config = dict(
    model='sound classifier',
    dataset='acted Russian speech (Dusha)',
    train_examples=26041,
    gain_aug_db=6,
    time_shift_ms=50,
    n_mels=40,
    hop_length=160,
    input='log_mel',
    spec_augment=True,
    win_length=512,
    targets=['emotion'],
    num_classes=4,
    arch='gmlp',
    norm='rmsnorm',
    mlp_ratio=2,
    subsampling=4,
    layers=6,
    width=512,
    label_smoothing=0.1,
    loss='cross_entropy',
    residual_init='none',
    optimizer='adamw',
    learning_rate=0.0014,
    beta1=0.9,
    beta2=0.999,
    eps=1e-06,
    max_grad_norm=1.0,
    max_steps=7600,
    batch_size=512,
    epochs=149.4,
    lr_schedule='cosine',
    final_lr_fraction=0.1,
    warmup_steps=220,
    weight_decay=0.1,
)
Rows from block 2 of a small sound classifier, named by matrix and row number. Rows with one number belong to one neuron. Each number is 128 + 32 x the weight over its row's rms, rounded and kept within 0 to 255. All counts start at 0. Numbers have three digits each. After the name is the row's rms in percent of the matrix's.
After each neuron's rows are labels from the 100 clips, of 14848, where the neuron reaches its largest size: "responds to" is what is common among them. Only what is clearly more common there than usual is listed. The data: acted Russian speech (Dusha).
# u: gMLP up (value half) (model.blocks.2.mixer.u.weight, 512x512), inputs 192-255
# v: gMLP up (gate half) (model.blocks.2.mixer.v.weight, 512x512), inputs 192-255
# out: gMLP down (model.blocks.2.mixer.out.weight, 512x512, transposed), outputs 192-255

u.344 102:099123109125136156115095136093143142173091124146136126035138136088104157070123116140138119157131129156154058107141141202170162106153152126162126114159137105121125134149134123098140046156097111
v.344 092:094049150142147128155146151136108148101170142114070161197134084159159097126115138167189124167151172165083126129115147127101152187105140135135127110163164147135041157138124206133154081136177187
out.344 102:110134143153108100142115143128086133127099178168151122148146101149147076105167142193172121130177134124118122107139088106108162113126076110161084096150224083119167166135146166136143226125180149
responds to: emotion: neutral

u.6 103:165124097051179130146113114107108076104171137138116156133121083152159140094101161140118109127117066110114152082102125128137095107171124113136119087132089107129140126125093112123167097102141181
v.6 095:112109119184162127081111180129163114140087102080065108100137205119057176095107122125115124159097187135131083108088124132149156135137126111142177167075130088145099130144158133123140086117138075
out.6 104:133121119077164112191119138146095124160116153158113101155123135168123099109119160124134190093113140127111101047160134123138207191107123127131169156134099117105108144180131150103096101172127104
responds to: emotion: sad

u.69 099:138162126103127150145092171163153095122083149093117151138092143066064078164077085085085141115105157127087131141111095132111075171167121067158138187079170153079123083163123079133063123133161092
v.69 087:085109125136148106125111144102140158093174202111111110137141143255147051129090142146147081179131129169212119126137143121114161050167117168133165118061165067130174088138117119137125179090101172
out.69 101:098167142093092087131147139168121166124160096151145153113070059160096136136094126172082156072099114104105146185105128108087154092060167138102152141166149116167198122077146111091132115216132143
responds to: emotion: angry

u.296 098:141068151148123170144135131136180168181126204135159133176140197152142118123104153112159143149168165169162164102103149078127072143093148134161148131116125104098111103081141116148073133071129153
v.296 095:142115125111171098089070099149124157141105184140122092097116107181104115165185114145162205111103152138130142100106119164161177111166087101136141086161046161100135108137184136070144129133070139
out.296 102:113104094112144119101093059116084184141106083197072115124150184166093110101122154103185085160121088077177105140111146127119186117098094104071138172140092148154121083169096138120157109130161135
responds to: emotion: positive

u.394 094:135064159128173118126103099151105150062175114101116085131122168157128089173119094116091135103084107098190152088124127139055071091154167160162107113163205088089118159112151153130079127169112127
v.394 086:148123107137112136060159102102140133099116088165113080139174064103181167103049095103181070106142144170132125136113101141071095168106158200098093140083131165156088121080127164123159108198170102
out.394 098:108070137175124168138127132145127143055165128178073131158195089169112137137126101107176107128151111110150168133176147161171087095026101061182072146186160171135136132120118081152143095102158194
responds to: emotion: angry

u.221 095:106093168079116142088092130060097095101103036147077131066066064121098145125147108141100081127100107141140137103110113131099054160130145165119116161123102122082131073135095010136114158115095143
v.221 094:158147139081085086099103123074177146149074057155148140069162139160117142184120108152078082073140061084113076137112063157137093094191132169145113144152106102116161126120126078159123119106094153
out.221 097:177174096171122161177113065097126112183075121184134109076117132150190157197107130174076147138147155110178109132107120128071159083119123173089109161130116122149134054061151168154079179149195093
responds to: emotion: neutral

u.332 102:114133149139132128093113114124106165168142181055101120135102134167096089114072060112106103184107154150145113111159116166069166099181075136068139187122150121149070123152075116127085133120114186
v.332 104:104116120142122091116074091107110082139115147129122057171129117123129121085122128140140134106087142164154133092140139121120125107108046104126157065131064111081140145186107132146165131141125130
out.332 103:076103104136159096111116135128069134145107097150159122119092116123114153142101151085207119156103133138166195126173162135116125166142146134126142129086123162169173086118121128143113138090129147
responds to: emotion: sad

u.455 093:070098128135184116065129140183123165136164109132143144166086086137149108171166081128202145162167190086090138101093118112143142107145127145126118118039094168124116086127166180088109186102157102
v.455 086:159208170147137186172110131107102112132132152162115190093180164118175081107068170156089136178119151215173194077078111151092132105082147075106080139096079118154101103126092096087088099126123123
out.455 087:136143183116126129109087110135116177163094092155193104135201109130127110088064101164096135152110154190134135153166075097156103098114093143133143069134113152150162137101088081104143118068106120
responds to: emotion: angry

u.130 112:104136135124114052136112127141140092096155161067080155130153093100117078140166162158088142103109121153145136109176116088063154104116155126134130197147199127122147083174134152089118139162047155
v.130 105:074111140076147122113166146174074119164135149086090141091107111146154151132145123164138179171136140101112169085125161112133131136080141144055131094137056183086079110100170167145120113115159146
out.130 120:043143091202137066134066121159119120164132117115096124174120131137187142150156147130139104121125147120155137131108162131139167134105147178117142094105082132146150173163107113117139153058131159
responds to: emotion: sad

u.247 097:096151135122073193157097079055112103113149104132179123159135083118182125135185131124063137106077111090141107110082130171121060093138142106127082117117133131124132133128214051044138139090128135
v.247 099:145079149139197088077143123170109101183125164162121111145158119172148167096181146126154168153196102156137212171117197115163207168150110148100126120133087116103088133119140159191145136182126121
out.247 097:121089181111156202088164145154121137154131111169111174143127120165158160128083151138142091178185110123144151136076150057136118140136088194083154157120137133110117117119143190095103107086171114
responds to: emotion: positive

u.325 096:099107081144086150103128084135086051129139137128099123097108059122146098111141155163142100102149139103090170066070146123059081068143089137125092077105065161225175136096099126167075082115143174
v.325 099:160077123139159138143109092131131156178200143180129075114149112112079120066121153139137114122155138154161142166193163103150113122193107085108084139149156146122124158101136195085132114107086200
out.325 091:113137097155115123113108053107140105125142136119159143137141099102138138101119151149157122120141140186102114130140150154165156116070136100160085134058140131085171118110145147142110114183151128
responds to: emotion: positive

u.274 095:162121159149163115076153118117125162179180169147138060162101139127137067120148152123148115125208108166130169083165186074110071142181108084126150099079118150082110125104187191154107121172125113
v.274 103:098112184136128096156110150106117125106201106165076146093126118111169109101089103135165117070086127147159146144139113112161142120091167091139146123123140196079058132092176094134179144133118132
out.274 100:153133173155150075160157160187143081160113110129161142146146083111115177145157139137159147102127127097145109197102109166165090145093176092133144079108135173159127149145145106109139122141122111
responds to: emotion: positive

u.154 103:185131109083152100102137126082136113133191090085168129077087104169150180132137151141163088188112134105143150113130072077129139102100161173160156115099124157153079164073108113118128091156114136
v.154 095:205113167119094151142159091120176106127149110148150161153129041168090156194189057146132153065076161116148154179041082120112100138201123118121121121200155193090155114119139141159111179155090116
out.154 102:113107115164113164115104177168160138194161075146115105090141138177119152195172165147137079146162143098123180123113148151151106147100156117147149176142138092119124129119142143183085166137125153
responds to: emotion: neutral

u.75 091:142102180132153161161123089071017163097124179138095114151119104178157023078073155140110131111078166176119114090086153101173155167147107070127112097097096128161165151158088130150148117070137094
v.75 087:129191091083160070115150139095080140129153111137191151188105119143152119171140158094153142086171160113143162137155105069100081086078111097063102129139130155118102116136143168092140137125159125
out.75 093:177180086071160096095146161187111149086182132089146119152124151101126138182189079144150170180096178077137068150146130139136086038071158153096162140082160112131116125132116075111140163138157161
responds to: emotion: angry

u.369 101:164137085123099092082103112091100182108123169138109113177122096153102086112135172143141049078101071093121054127136129108128093161134087109136129127097135101090121108085128095095084143059154153
v.369 093:138159071135107115142096089116076144154150116174106143167148113149156115116101185202142094168199070078173109149071117127095146110082116131105105103176153150171162150107130138119179124096137138
out.369 104:107109115159147127130159070149123062142114121141098172125118169156125121078118185100133148137160157091122173122121122172134136151111132126134173103120153162112194093148113087142187087123113091
responds to: emotion: positive; emotion: angry

u.458 099:182123088136113146162143113071127134105054070117138142097117132112136137117127140107092115095063117125110136117119107137099096151166096177159099158173096108109150167120121141108130157132101098
v.458 090:133103103120114105131139132070136102098071075105115148118178096129123129089141146136150007125081112153132123181069105106131133121118123152076063129156113078130155152144092056108171121083060141
out.458 090:082143119150186061135099173153135146102083103148119094113124128135169162163100110094177156161104131169148078078169104123106118122099044143104134126138168133046127183154125097121140055151087103
responds to: emotion: neutral

u.142 087:094116126058149102116149162130109145119139136130073132169106158125094145090117089156131080118133149164118141135076174096132076121159183136078121128053165151155091099155122090128196140097138180
v.142 098:150183159127073139165075090136108146150142160104098112189119040140132141106155123129129129068108122113135106133169146151114198172134101125132078170137179102134178118079129152137158106103103157
out.142 097:142155114143146137118109142132109081096118141107144172087145114149139180138130085110166146110112079163130166104112165148092127133186153137118181119140074145108156156165144146145094113179135147
responds to: emotion: positive

u.482 100:132136128131170104140122135138111139146142115166101132153185123122100175083146147158161112075154098160163113072120144190118143109143117124176114171130106104142144115124107124149153105125144185
v.482 094:140128135138147143129036094092159151180116127178141107103120186103122084175082123075063070150145145130092099142136180104137143122102130096126182108094154093093087137065098116147099102127116147
out.482 099:129081121163117091188143141104133143130128106107111068080074166145124115169133129049076157134092165142123133128126117127146102106145151082077126013146186144182064114105152106102032149133102078
responds to: emotion: positive

u.389 105:139085072159109119059140081145106130098114128104113132095093078135148085108119149133071066125129145085094101148143149120152094104105099165123126157088108118139119158143146140144118154124125189
v.389 101:133114129136141110151068159083136161147147137162115092087050087102115108116110149128137109106177166136101109156060152144146080113111158121078098082098125116110146166110148147123127108131141120
out.389 101:192110085104056083108156103123152147152135152143163130106112100151169159154113120129135132122151158145091161110122113091109114143106125135132111140151137113106112202109154142071176147119086148
responds to: emotion: positive

u.8 102:080167128147109124113090098127111153088124190180112088123087062129147124117115083090144111091078144178155169141191244115090168116069130114139098176096142216117143144139199167113189188149120146
v.8 085:111100123131121185141158090120137083166085130094160159091178119091136178093144155112117094180138069122110151124153123152157026146137060192120089112134162139092132168123093141138065094069097150
out.8 104:142149162111127110156134111125096089183069159126105149106127180120171173147138151141134130118136122144160127124118177105095129107114131145122109117107112152145140142212108104114139179139128086
responds to: emotion: positive

u.313 099:174105209129153089086104129097082139158187174151126152199102098145148155078077106165160087114133144083138084146055131138092098119127104145152140189166112158087049200129154088164163118114107136
v.313 101:188192150133118158136123149136166104135138150147166137102169126098162128132106140129099148108158126100115147118090135166158101104190110038179204156122080153169034177101106144128155090128132161
out.313 096:056085180089151076098105176128114126098198124110098155141146175131086097086107092145165157154137156110096099132075142128172066130107148182168100162097148146134085106129049123068129108081139146
responds to: emotion: positive

u.483 089:115096146145141134105111180168113106131123123155099145117084078103170126095098150134134168194135151133100124048102112137107103129106118114084097097105124121105101167108156134154138110174151105
v.483 086:114147132144196149099136117147121118112151192170157121141128083126171091101120186154115169110129119182119123108109147123146149132125097082169124125137137146146112179100161181157213137127151142
out.483 093:149124120113128131179124172060127108107135161119117111139121156128166083136135138173149142148173137070101131103100179098141059089158116109138126077110136050119114126155115106161166152130156134
responds to: emotion: positive

u.431 093:144181150115106180116136129141066085163140114162151204072102150134161183157112114150053103160088133179180152105145122118102077149163126073126107139119097098148097125147131066104140149152175166
v.431 092:095117150151136146147131138101070160101134120147077127116111110161193096128183178191137086125133192181128119131130128183134202090176123057123182171084150171149117137094160140132199165168143149
out.431 090:102138104168177130135178192151145140112088114171056094052151122137139122122130120137120082140125152090088139150083134083122126119142061152105184148156126145155072081105180176161187137118155096
responds to: emotion: positive

u.281 102:124095110147097140124127112124115098132139181151150124107108117151142111127132160113120096104074159108123198172137167078127126084094060100119117125126106126116146129105130123096107138145106185
v.281 102:110155122133120146101161147145116137106058101108152137114128123119163144123177088102043141083107092069101091191130118128185115178125117155132142141137135094151181166163129053100166157104068128
out.281 106:173109156113146076130149130096121141126085150081114114068114126186108147111062092076104143132094154107092135179166097092152078120096088133134135104161087161112137137117148120153149097155062127
responds to: emotion: positive

u.59 101:117093130136154114089116083157135146156170121143093133099162137151125087127124097151066142138166115170148065129118168162127196141154129111173121116100106086137111071128127125161155131092060163
v.59 096:111153144142140103101147120179082168102162150074138071118103097139106109130153116107071134126115126145148150104120148110126130113127138124123163114063182188154165096154130118109120190131156145
out.59 110:116179124133096096118199110068102080150145138127133086087102148135097147166130140165102151150122140159115097119084139122104114131120100107133093147115136109165138063118141115118112153107168144
responds to: emotion: positive

u.211 101:086166132168111154151117146117122106150124125171048163130153104101106046104098153157136124121134144163123156074126134144122132103121124070154112102074141144152104139092121098105183145072165173
v.211 100:103193165147101081098141123169136137126175160157090146184133147147142152139099186206152115133169155182149143098121172150094165143137115149123193113092126149187083132090121155160162170136168139
out.211 103:113166127113141139154183140104180139048158235166057101100163141138117138178180110127141148122111077163090086104085126139111196179158178153150161113139164137115142157105106086122123187142113130
responds to: emotion: positive

u.104 099:111107090148099176105117141114107152047114140109145154112127123133199114137129133152153129094121103153153038173053049157176147164152153164115143184186160056186115152190106106102143161168108132
v.104 094:117142118117122158179172103127090118106069122087128161120120101145152120161067163080113113126192121101154097095075092126113105160119133206103146130125111120124114123085151138139083155099188116
out.104 093:164118073098105097165119071123151160167141117175089151113113100143127101132079104104126094132120122139140110085187109116125113162082153184141054052133106176126090125099120175119136146129130115
responds to: emotion: sad

u.215 104:171065118073184160174141061145160082134094204119113119150071060121103143142076115075061081136087044142183138085133114144088086116159114132085094082110127123145117158073159149127132137137121181
v.215 115:121154166175110085147075135160142155180093147124094108176151118142143127107124129135139145126124113131158163124134108130119160072082062101113116056105132091142169171101124141110154133058166109
out.215 101:103183178071195152167152093097138107136142137129121161075161152136183155160169129132115162088127131144113176156171068170174146090176168124176158137026122155132156122161116030141153120118108150
responds to: emotion: positive

u.453 103:109085082118151121020120147145130134049103138159092164168098145104094169163136140142115153112097173100123108182115123093205126117150207165136132169112155124094107129099122155139148118162082144
v.453 088:127098126149135099153142111114126127109132081113091137142158074161204114104107134134120133152112041124136148077096138150124154135086124144144071075105089109145066137109123171161155089112139117
out.453 109:104104166116114125110094129068102095101154030111127107163108088132144071046125165136159114125131130117134186117096198082139143132144109123096181134067116100102182124169097150124146131059163088
responds to: emotion: neutral

u.115 107:156105118084175087136090193089113127085125175166084147113055145114114163124063175147116104066106092149117164142110165089161169092123111144120083107092144064101082103120078115120170121130073116
v.115 101:124097153132115133101119143107107105171102169165080147152103154108133165042135112135144113119104120133128135123135143180147159135158162139118092129123110115145140154119132086165145089101086154
out.115 104:116114092145106155148095114061074144118116126127122118072149100152139137081102143131180069128105182081183145139107092144162131073125057091105138073160111146130142121145132146168131164134124132
responds to: emotion: sad

u.96 095:118142121110152103107141086100081082111187104131106142146151176169107104136172152142096117139089137138129137132140120153101103106145130078147087095166059088121104171091165125157161147137128162
v.96 099:156105100059199109150174101086167149062081060123101108099140094100119128180142165125077114116054108148108140135141090115133139144156069126166134161130104149100096138101190083103172181142119151
out.96 094:155154120139126064122112091151113125133116174131119112117149131129097125116127113172119165113123162084162108110139178130164169126120087111214121114129067151101126103119113133144151185182122178
responds to: emotion: positive

u.492 089:160127092143134110133158145039140151042097124163113104035076065113129140141183115078103119108121137126113081139092125179133128156143096083134168180190157101106125130108129146116085195162067121
v.492 095:134098112156130120076122139108098052161078137136092105074104150091099143129199065148159103073103165135118127125171109081170123141135157110162130089116111155057084184123164171151104136156127162
out.492 092:136131135108119142106113174147127092172123138153099157023173141124129181086126142205100137147109134122157098191030168132099124169069159156127115135080167171196097203148124124116126118117069139
responds to: emotion: neutral

u.288 103:120107119110083117156105111092121130159095154099100116121087078127151149072094101130118072127115112130169144075104130102101119092072123081134069183093115129104137119101107098167144102114171131
v.288 098:174138130099106109136125090051129155130118116166135111100113163069091173125145107112117123075063102191123153093126175140092102137173140151157116116162119125068078167118198132085116120143108090
out.288 100:141108131123121119155164174112154094177102169094173010052124130134086133200143094158111206120133104162128111095089114140105102116120183125102133114101125117147067144129111166131127103098072124
responds to: emotion: neutral

u.275 095:053161118050113107119130154115132095102120144189080155144105153126118137115198126130138176072166181153142137121103125147099105176066158136118110118130131108111083140102140162113127161109127135
v.275 107:110114140152159155088085112149049080093144144161106109174112173134121102106150140142175143152142135129123159095112098115147125116119070076135182065157148098111123117148101109099169122159154142
out.275 094:164071133061146228129075162131175115119076079115156123119127121106138121105090193095088131187167109054089147099121117103100087167135104154126065102061130069170107200117100117110102067154050082
responds to: emotion: sad

u.49 109:155069123096111082128070094113122130151119089106127112174096139118089143061095081148112086163136129171163173081137148138063110111175149039078163088093118133062104123112133128107130103150116191
v.49 112:114082093094110128143163118106142097168147119119111086108080067122075084104094087086183125164150128146123151152125146111075098148150135106107140167145169119083098104107154173101099095139127152
out.49 105:080152079129128129091185182095085131137153083125144095156088084115122077143115155117188127089140143040070084139092084113117108068151126133098140185117099134117128149211109119095108132150147125
responds to: emotion: neutral

u.401 108:116115100103157124096154103128138085111096182126087098104094091103107094109151113129112127119112167141104172105159138074133108123131166077098119133068099137107118075111113104061089121157137160
v.401 106:104087102120103120148128145116140083134093094142089106076056095075087114107053095114141066123087101221081124107097137120111086128105142146129049158144094106197126144117075087119133123155158140
out.401 109:120143175166079133139098159121124152096103076134080107125103164147146160119115129193107135143137129100140117144075181100119137102138112083131143140164152121163119159135135097086200159131147104
responds to: emotion: neutral