Weights of a small sound classifier.
Training: adamw at rate 0.0014, held-out accuracy 71%.
Data: trained on acted Russian speech (Dusha), 26041 training examples, 149.4 epochs.
Rows from block 3 of a small sound classifier, named by matrix and row number. Rows with one number belong to one neuron. Each number is 128 + 24 x the weight over its row's rms, rounded and kept within 0 to 255. All counts start at 0. Numbers have three digits each. After the name is the row's rms in percent of the matrix's.
After each neuron's rows are labels from the 100 clips, of 14848, where the neuron reaches its largest size: "loudest" is the band of the loudest frequency at the time of the peak. Only what is clearly more common there than usual is listed. The data: acted Russian speech (Dusha).
# u: gMLP up (value half) (model.blocks.3.mixer.u.weight, 512x512), inputs 228-284
# v: gMLP up (gate half) (model.blocks.3.mixer.v.weight, 512x512), inputs 228-284
# out: gMLP down (model.blocks.3.mixer.out.weight, 512x512, transposed), outputs 228-284

u.75 101:117103103120160115067130091089121112110152134119109118126149131096078130131095128117148162094110112139128135142111100110127140084150121139149131105147118115118137143133136
v.75 099:142097137146060113143106149119095129171116169103133167112161136118114127155170154113127132109123123115148108126108128113122159112169149178170118092154113129147171172141124
out.75 112:177128132130092124148156125139126157093130117144127108130141128130146162161063173135129111103156127140121087136133143104141123155122125119135096142139082111125131139178161
loudest: 500 to 1000 Hz

u.50 090:106142134127139116150120159106118124134102088107152147152110122114100167129101146127139150088157102153113128097164130111157103123192115134067136109117164149147155111079135
v.50 103:135127094139143145133124105129104092146121126137149159130124155151123146191155102164099092110153144117140107170109123140128120133173120096157142132119120119115105110128092
out.50 097:131124105143172119117104111173148154128130129111073152137131130108094097085147136148145166133115145095151124133095146133113159151101107109113146123122167137151111103121114
loudest: 4000 to 8000 Hz

u.303 080:128131150133121118143125123140132120128136134138124136158106098157136171149130171133136132114143102098113110154129145144127115122122143107082122099113165080164159107088133
v.303 085:091131103055079077126115114118108118119092111126089137121138135083064116119110162108163108127115128147182117117115122152154135110099138138108118132082174190136140115132093
out.303 082:116145152095097111137129141127135115113137117137089147127095159079114132109129114161107077119134166136108145102119132173154111125112126144137131160144146116132145147168110
loudest: 500 to 1000 Hz

u.502 100:139149134154132148165134140119098140140167165137175115136086163138122142097131098155145159129159126163125091143133115096127126078159183136120141135146124106136140143113113
v.502 093:138112138115170122096107150126112149167138101120115127117156105142132170093113075110127117163142176137121109126158110113118158151168105143078106115116135079172151111129118
out.502 110:145121101120159104106140116143144140142154114103114123107151137120157095109159095147152173157149118098129142129138152113141087125151126144099108165125125154139121136161148
loudest: 4000 to 8000 Hz

u.354 104:105141178127108144109105163171116129139112142108102096154123163108164127149122124118102136103151090129140133107145140076147135136119134113115128118149129094116136120141140
v.354 102:119130109115114167131149100116120119105080132142140130128175088138112136109138151167141127127114143149115134110136109071137135097178125115163081085146140129146156150112173
out.354 105:146173178144117137138167130127105166168131157155138121121121148083145084100123098110115155140158114139128134113146102154158100099142130115147117135121116181107092152137140
loudest: 4000 to 8000 Hz

u.135 100:117127112148169151119146079132137136095124126121142128109100129150133138156123121182125156137119100127151128134159086122131133152170090123143099114147135104128110074113118
v.135 095:110155140121119143130129083122079162138126111099174164083116124113137105087118113115183104130150142141153129110105150138134123099142146153151148082185086123135115126105089
out.135 111:185132114171148117117123140089141122121101175119139108118143146136108125122158119169128141131091137122140122112123138133117064116120128102108135200105118150089132134170119
loudest: 250 to 500 Hz

u.11 107:141111122140156077127084156124087135120082058126154101105097171115093101158081084146119136130108140107139097079092106156129169151125121149119152108136161136067154130097142
v.11 102:115131118115090103148097123132096118138124122148122154126120123156115107123138123116108148161137123147149161107128139156120126115162154096160116119116077124110131104120114
out.11 098:114124141163137157127158149116151170118101126135124154136158113104104156128104137168106049138154148152111100143160089088110127150122112125103089136108072078140177144130136
loudest: 4000 to 8000 Hz

u.284 095:103103157137113134075170125119150113116170141127147146131097172132152131150155149163138111152117137124163130115135149138144156143168105165083164124138120136105154172121133
v.284 093:095140109161103146146105078120179136121157123154157117147118152150157177162109108143081125140118127137112130127178143131113161166087112164138161118143139138128132118177126
out.284 096:113144112131127161127112115142155110135108109098113165138141105110150123119128173093111172126122134108125024113125084141164128142147135139135145104129110165128129171123153
loudest: 250 to 500 Hz; 500 to 1000 Hz

u.211 097:121109155123104137106108143130138180106108123115142095133131079108139109140104115125132111113130097108143097128117121139095143150157126096148111110110125109140113124144133
v.211 101:128095140092102139079129180123146127117135130173047084125176130149122149145106157133099091151156143157190130142093148166108123130105141106121153085133152115142140168158147
out.211 100:111120100157134178148155135112178144128110107098111173129123120101144133143142140167148159108102122130135129129119123071155145096135094120149094149126099157106130129116161
loudest: 4000 to 8000 Hz

u.22 096:125114173120111122116126112122097101137126108154147085104138148125086142148126098100180123112104131145127162132095138134146130109151153139113172098105150156141174120146149
v.22 099:151157160144118119137146132126131150147092111150153144111136101131107087126118145129182178106099130145104135115139101115138136107159137128137124108165160154138150140145126
out.22 095:088131111087107090115150113152104145108130094136123141156157140125100118122146115140138072099134122127140120089096115098127129130142143163110166128127142123123140125136152
loudest: 500 to 1000 Hz

u.281 103:149142131084092151108110089152142115100142120104129164144127132137119145144125149156106144161147103096105138159133101137124095088118134111139113115118076121080137162098108
v.281 099:096163116115110098150103108139089143161114155108107107090173121118137072125123149125138141091118124120171141115094113161102166144107169123157129142133100152119157127096094
out.281 110:124098138075107120157127120167098103127096157123134121167130153180095099159160128083105130133160147135108142144152093148099182118084155132176082131092101083120103103106096
loudest: 250 to 500 Hz

u.1 101:102129149107107146133109136129123162121110159140111115111126134141130165145089124130118076098095100125087114147158123140148149127134091148129099153113092088136153124136099
v.1 093:118136101105100144106110114112115140147109117112162151105110116163138109122123098171118097132129134107115150120159106133149108137144124065119116114111136107113117110051147
out.1 094:142207178115133099173125109141093142136114098140097112114105159113134136152142112139132135162133128156082137112124140117151122120158135141134107094188148130095134139126147
loudest: 4000 to 8000 Hz

u.451 097:122128127113148093113113123112131100148122128099140111110121100145143116158119148150135106119104080102158108129082176131098177105155130133127130168127159161142103116105109
v.451 094:114142140129117121141142135113132109092094150113126177122109079163151133158129121145121113092100136114121172145126090144133177109158112089123166118117129154109137139112124
out.451 100:106144102139113099198134177103125129126110108164166120097124106124119146180109110111129124113080137163134102157098127145117149058147150155118143131134110157122139114118113
loudest: 500 to 1000 Hz

u.165 096:109086140104087153105154109156109133130088110140127161124094166134138107147142159135107156137138092123146124111132144109156127128145115136121125124120110114131079097116150
v.165 100:139111128126128120119106109141141126154136171082145131129114145120126094173123120126093133122110137127117144171112116131124130106120107152119124144143142117087128107119136
out.165 105:142103169140116127121157142058139145108124071095113125166120111149119124091149118159158183102127132109091122094143120076098144166088158099131116106159114094132155115126117
loudest: 4000 to 8000 Hz

u.150 094:138123124122135100121192156091102144155090141128130128064119123123088142136112112106143117136124137122110118117134100141126151136123125118142115062107130074116134126175098
v.150 101:144129090143141196108144123141110165172165099135125137178121121086130170118108144184152145197126162130107129139186128098105082128073098176113152106177150113069111118123093
out.150 094:120163102115151108120100138117124100153115129146186152136113117104127133129107123110120140149137147162136116132120112121144136124125116175148119160129136157111123107077147
loudest: 4000 to 8000 Hz

u.105 092:099107128100163128079129099119141128118126083133098133135101083113138147130144151163165096137164091107112139101086118128127132149136135118120130129143146161133101118118132
v.105 092:133124178147120113142122118090149134117141126163142177156126125146165127132157142157107187159175128126115146116128138184093134134154174126126149124153130136129128101108129
out.105 096:169103131173130134069171156110136141146125126127138124140124136128156120136136093129113174118105141155134166130161105094154093118120105133147142140126104146118128100166147
loudest: 250 to 500 Hz

u.401 107:140080121082119098084126086136140119123147165115114062115108116116119152115098111112113107117092118161161130151108109123144159138117133118135104109145105110123096136145135
v.401 095:125107109179127109097167144119133152160127138107113101124109137141161072109079102145109155139119122104117176161113094106113121167097111144112128127165121136139114099155166
out.401 115:142129145134099096121131148165127084112134139126110161133175112147122146159065120141139105126134125106145115155098112162094166136131145095156109104145103120095152127102157
loudest: 500 to 1000 Hz

u.471 089:151104086146136140094111150134135127117117110114117109100127105111125124114130106169136125124115132097159108081106110141145154118145116156070127156116150113100178143170133
v.471 100:111137118107132114143128122134125105110091133121154116118112087131088103152145120167135140112149128084154122132169162137132118119144135104161097095093145132125114147152130
out.471 095:137133230120119104149115128111115067113156091118116101113128150129132161110118148148135107148107102155114119105127106097157110065127116108131157088151139115145112146117159
loudest: 250 to 500 Hz; 500 to 1000 Hz

u.405 102:121098157120115104112151179108099102147121142112086182114137103092106102125116130169084136089091080080146136088098116122118125112138112077136119124127141190114097116135127
v.405 097:090134129079147157129160108101106077120098075152161104148136154153092157116142120167141133115153118128117119144185124159164094124135110126138128094079215128107088110136152
out.405 105:139164148129140107116132133097127114102147135141115137136142122092091152104115109153156128153151110145116108102146104126108143122118153154174089094102140142136113187098115
loudest: 500 to 1000 Hz

u.144 103:125156084151119146121107125155101097144119087102106146142132107089073132110134143162094106107095138119135096059153123084157123121150107161129125106153147108142131128162088
v.144 101:125151089138116157097132157107137086139115128113084120139140077114118161119109097171134076099136144103139129117127104086148154151149088121119121121173137104171148145111139
out.144 104:111152153174135125127136152113169120129126159137110156110073168138127119142115142163111097113120136103107121168117101129191170087100080135145116134101080159137124124158141
loudest: 4000 to 8000 Hz

u.91 100:122107122114088127140131098141144139109127126161102146136150147106153127096141082121128137151150128121145067120145162144106109152105125097172122129120103151106099143131144
v.91 098:098104117113094102139108122157100133142122134158185149133114125138130117150111144141104131087137123111152140182138138141139110124098138117127115128120150119114115129099174
out.91 095:144127174104128132131107128129132137108145187139151101123148139135142143154075120111194159118135081097150114143101093145152117110157131170129137115169117101161134132121116
loudest: 250 to 500 Hz

u.208 091:112086118105138106115121119161110133168131125131124145122165113160123159142098188160129153056087075131162143104128063162140122151099151143111123080131134141111172118121163
v.208 102:180114104112111124162145175106116161111132170132138135194148118151127169116168110109087120163129145179128110121143153140122147120148116139112132148085138117136171130124078
out.208 106:131096141094103108106178173142119084050107122149139131113090142096110133113121118102108171139156183166142109111098125152118120091145147113153188135112120105113103124129152
loudest: 250 to 500 Hz

u.168 098:105148123150109106152125156126142112107073103108140171144119126112144142146121148148148174095153095127179098132069112124121136153151157097138100156099087109116147091157156
v.168 098:128173112130092078145104159122114126092117123129145124148136104137127103113166109104120136124112120180140119117139120114116096131138140118199142128124090150120102144118148
out.168 092:155135129156099117171095120109152137122115134152136164071152149112127151102077135147150179153121158138069164142092133087137093105130133145160112148095120149137152104154108
loudest: 500 to 1000 Hz

u.155 093:163091134127156103085145119106122121086109118124133114085123091103113091114140129151104169104147110102138121139119132099111121135172179104138147102129116105127126108125114
v.155 100:128138131114121100159114099081119101109137128115046159111144119107109106156123122151119132116123126098121131133154139084122137123154155102139138068084121125123150123110148
out.155 097:092161148152115133141101143104138128147085108122117123117162151164099124091162136113127192134186142147158157116135103149137148150195171139162116123087173157146137134153125
loudest: 4000 to 8000 Hz

u.21 103:115113143108104152121119115101114141130127086108135128106135162161111152131131136166153145150156090126118099169105133116120122122117115110107140135114133137126129062126137
v.21 140:128137144125112107118150141102094097104096146118158149146136121136114113136145136124141137164149170138118135126103108125142141111147164146161111084146096147163166140093146
out.21 090:137108127109152133148135112135140151155108115135114143142102111134138121111157129129086117107178121112102143155127184123135180102111117033113085142157116115194148128121128
loudest: 4000 to 8000 Hz

u.57 105:109167143108150138130129165101082125098139108110112085136092145128114157117080141155123165103142104132128129106127109120139132140145131131158107098140159104137136126105132
v.57 113:134091168108102133153140152120128124159101170135116131139163101103137153131128157131118128104096175088122096156093096113132141109180147144169129059169106119143146160114139
out.57 106:136130133127097139115132139127122126117102148127147106142116098113134113126112155135137059102099136135118103143135100159156109109099137075130137145076116132133180155147119
loudest: 4000 to 8000 Hz

u.204 096:101129116119133095117119077153111105099135103133125167121142168129149118152100093112104138137139150143155154134111170098132157165114149127146145111144148082092103130148173
v.204 096:128128131198138084126130141118111137156116083142108091100115127094158069073116103100129136101139155063125131058089108106141140122109128129164127167101124147087101091117127
out.204 105:134122142166155101127107111121130116142130103136124149126155133087131088094124107153154129162113110109134136135120133113132130150097127124095109114101123115081150149128098
loudest: 500 to 1000 Hz

u.338 096:119079119113080118103149123122109122093116087120086150134167118111107095111142097114139083137095142138132115113067127079097148120088154157156127131120125134127142108118107
v.338 102:112094139119101162107114112147130144173120124146159133115109148128126136090119131163125138125115144153123103151115134118152114120146108123142124125095114111060092127150160
out.338 105:116105178144123152088102129133098151168123138131158129100110109143174117100139108097099151142152141141115118139140104088122164104127114098170129152111136130121095136147138
loudest: 500 to 1000 Hz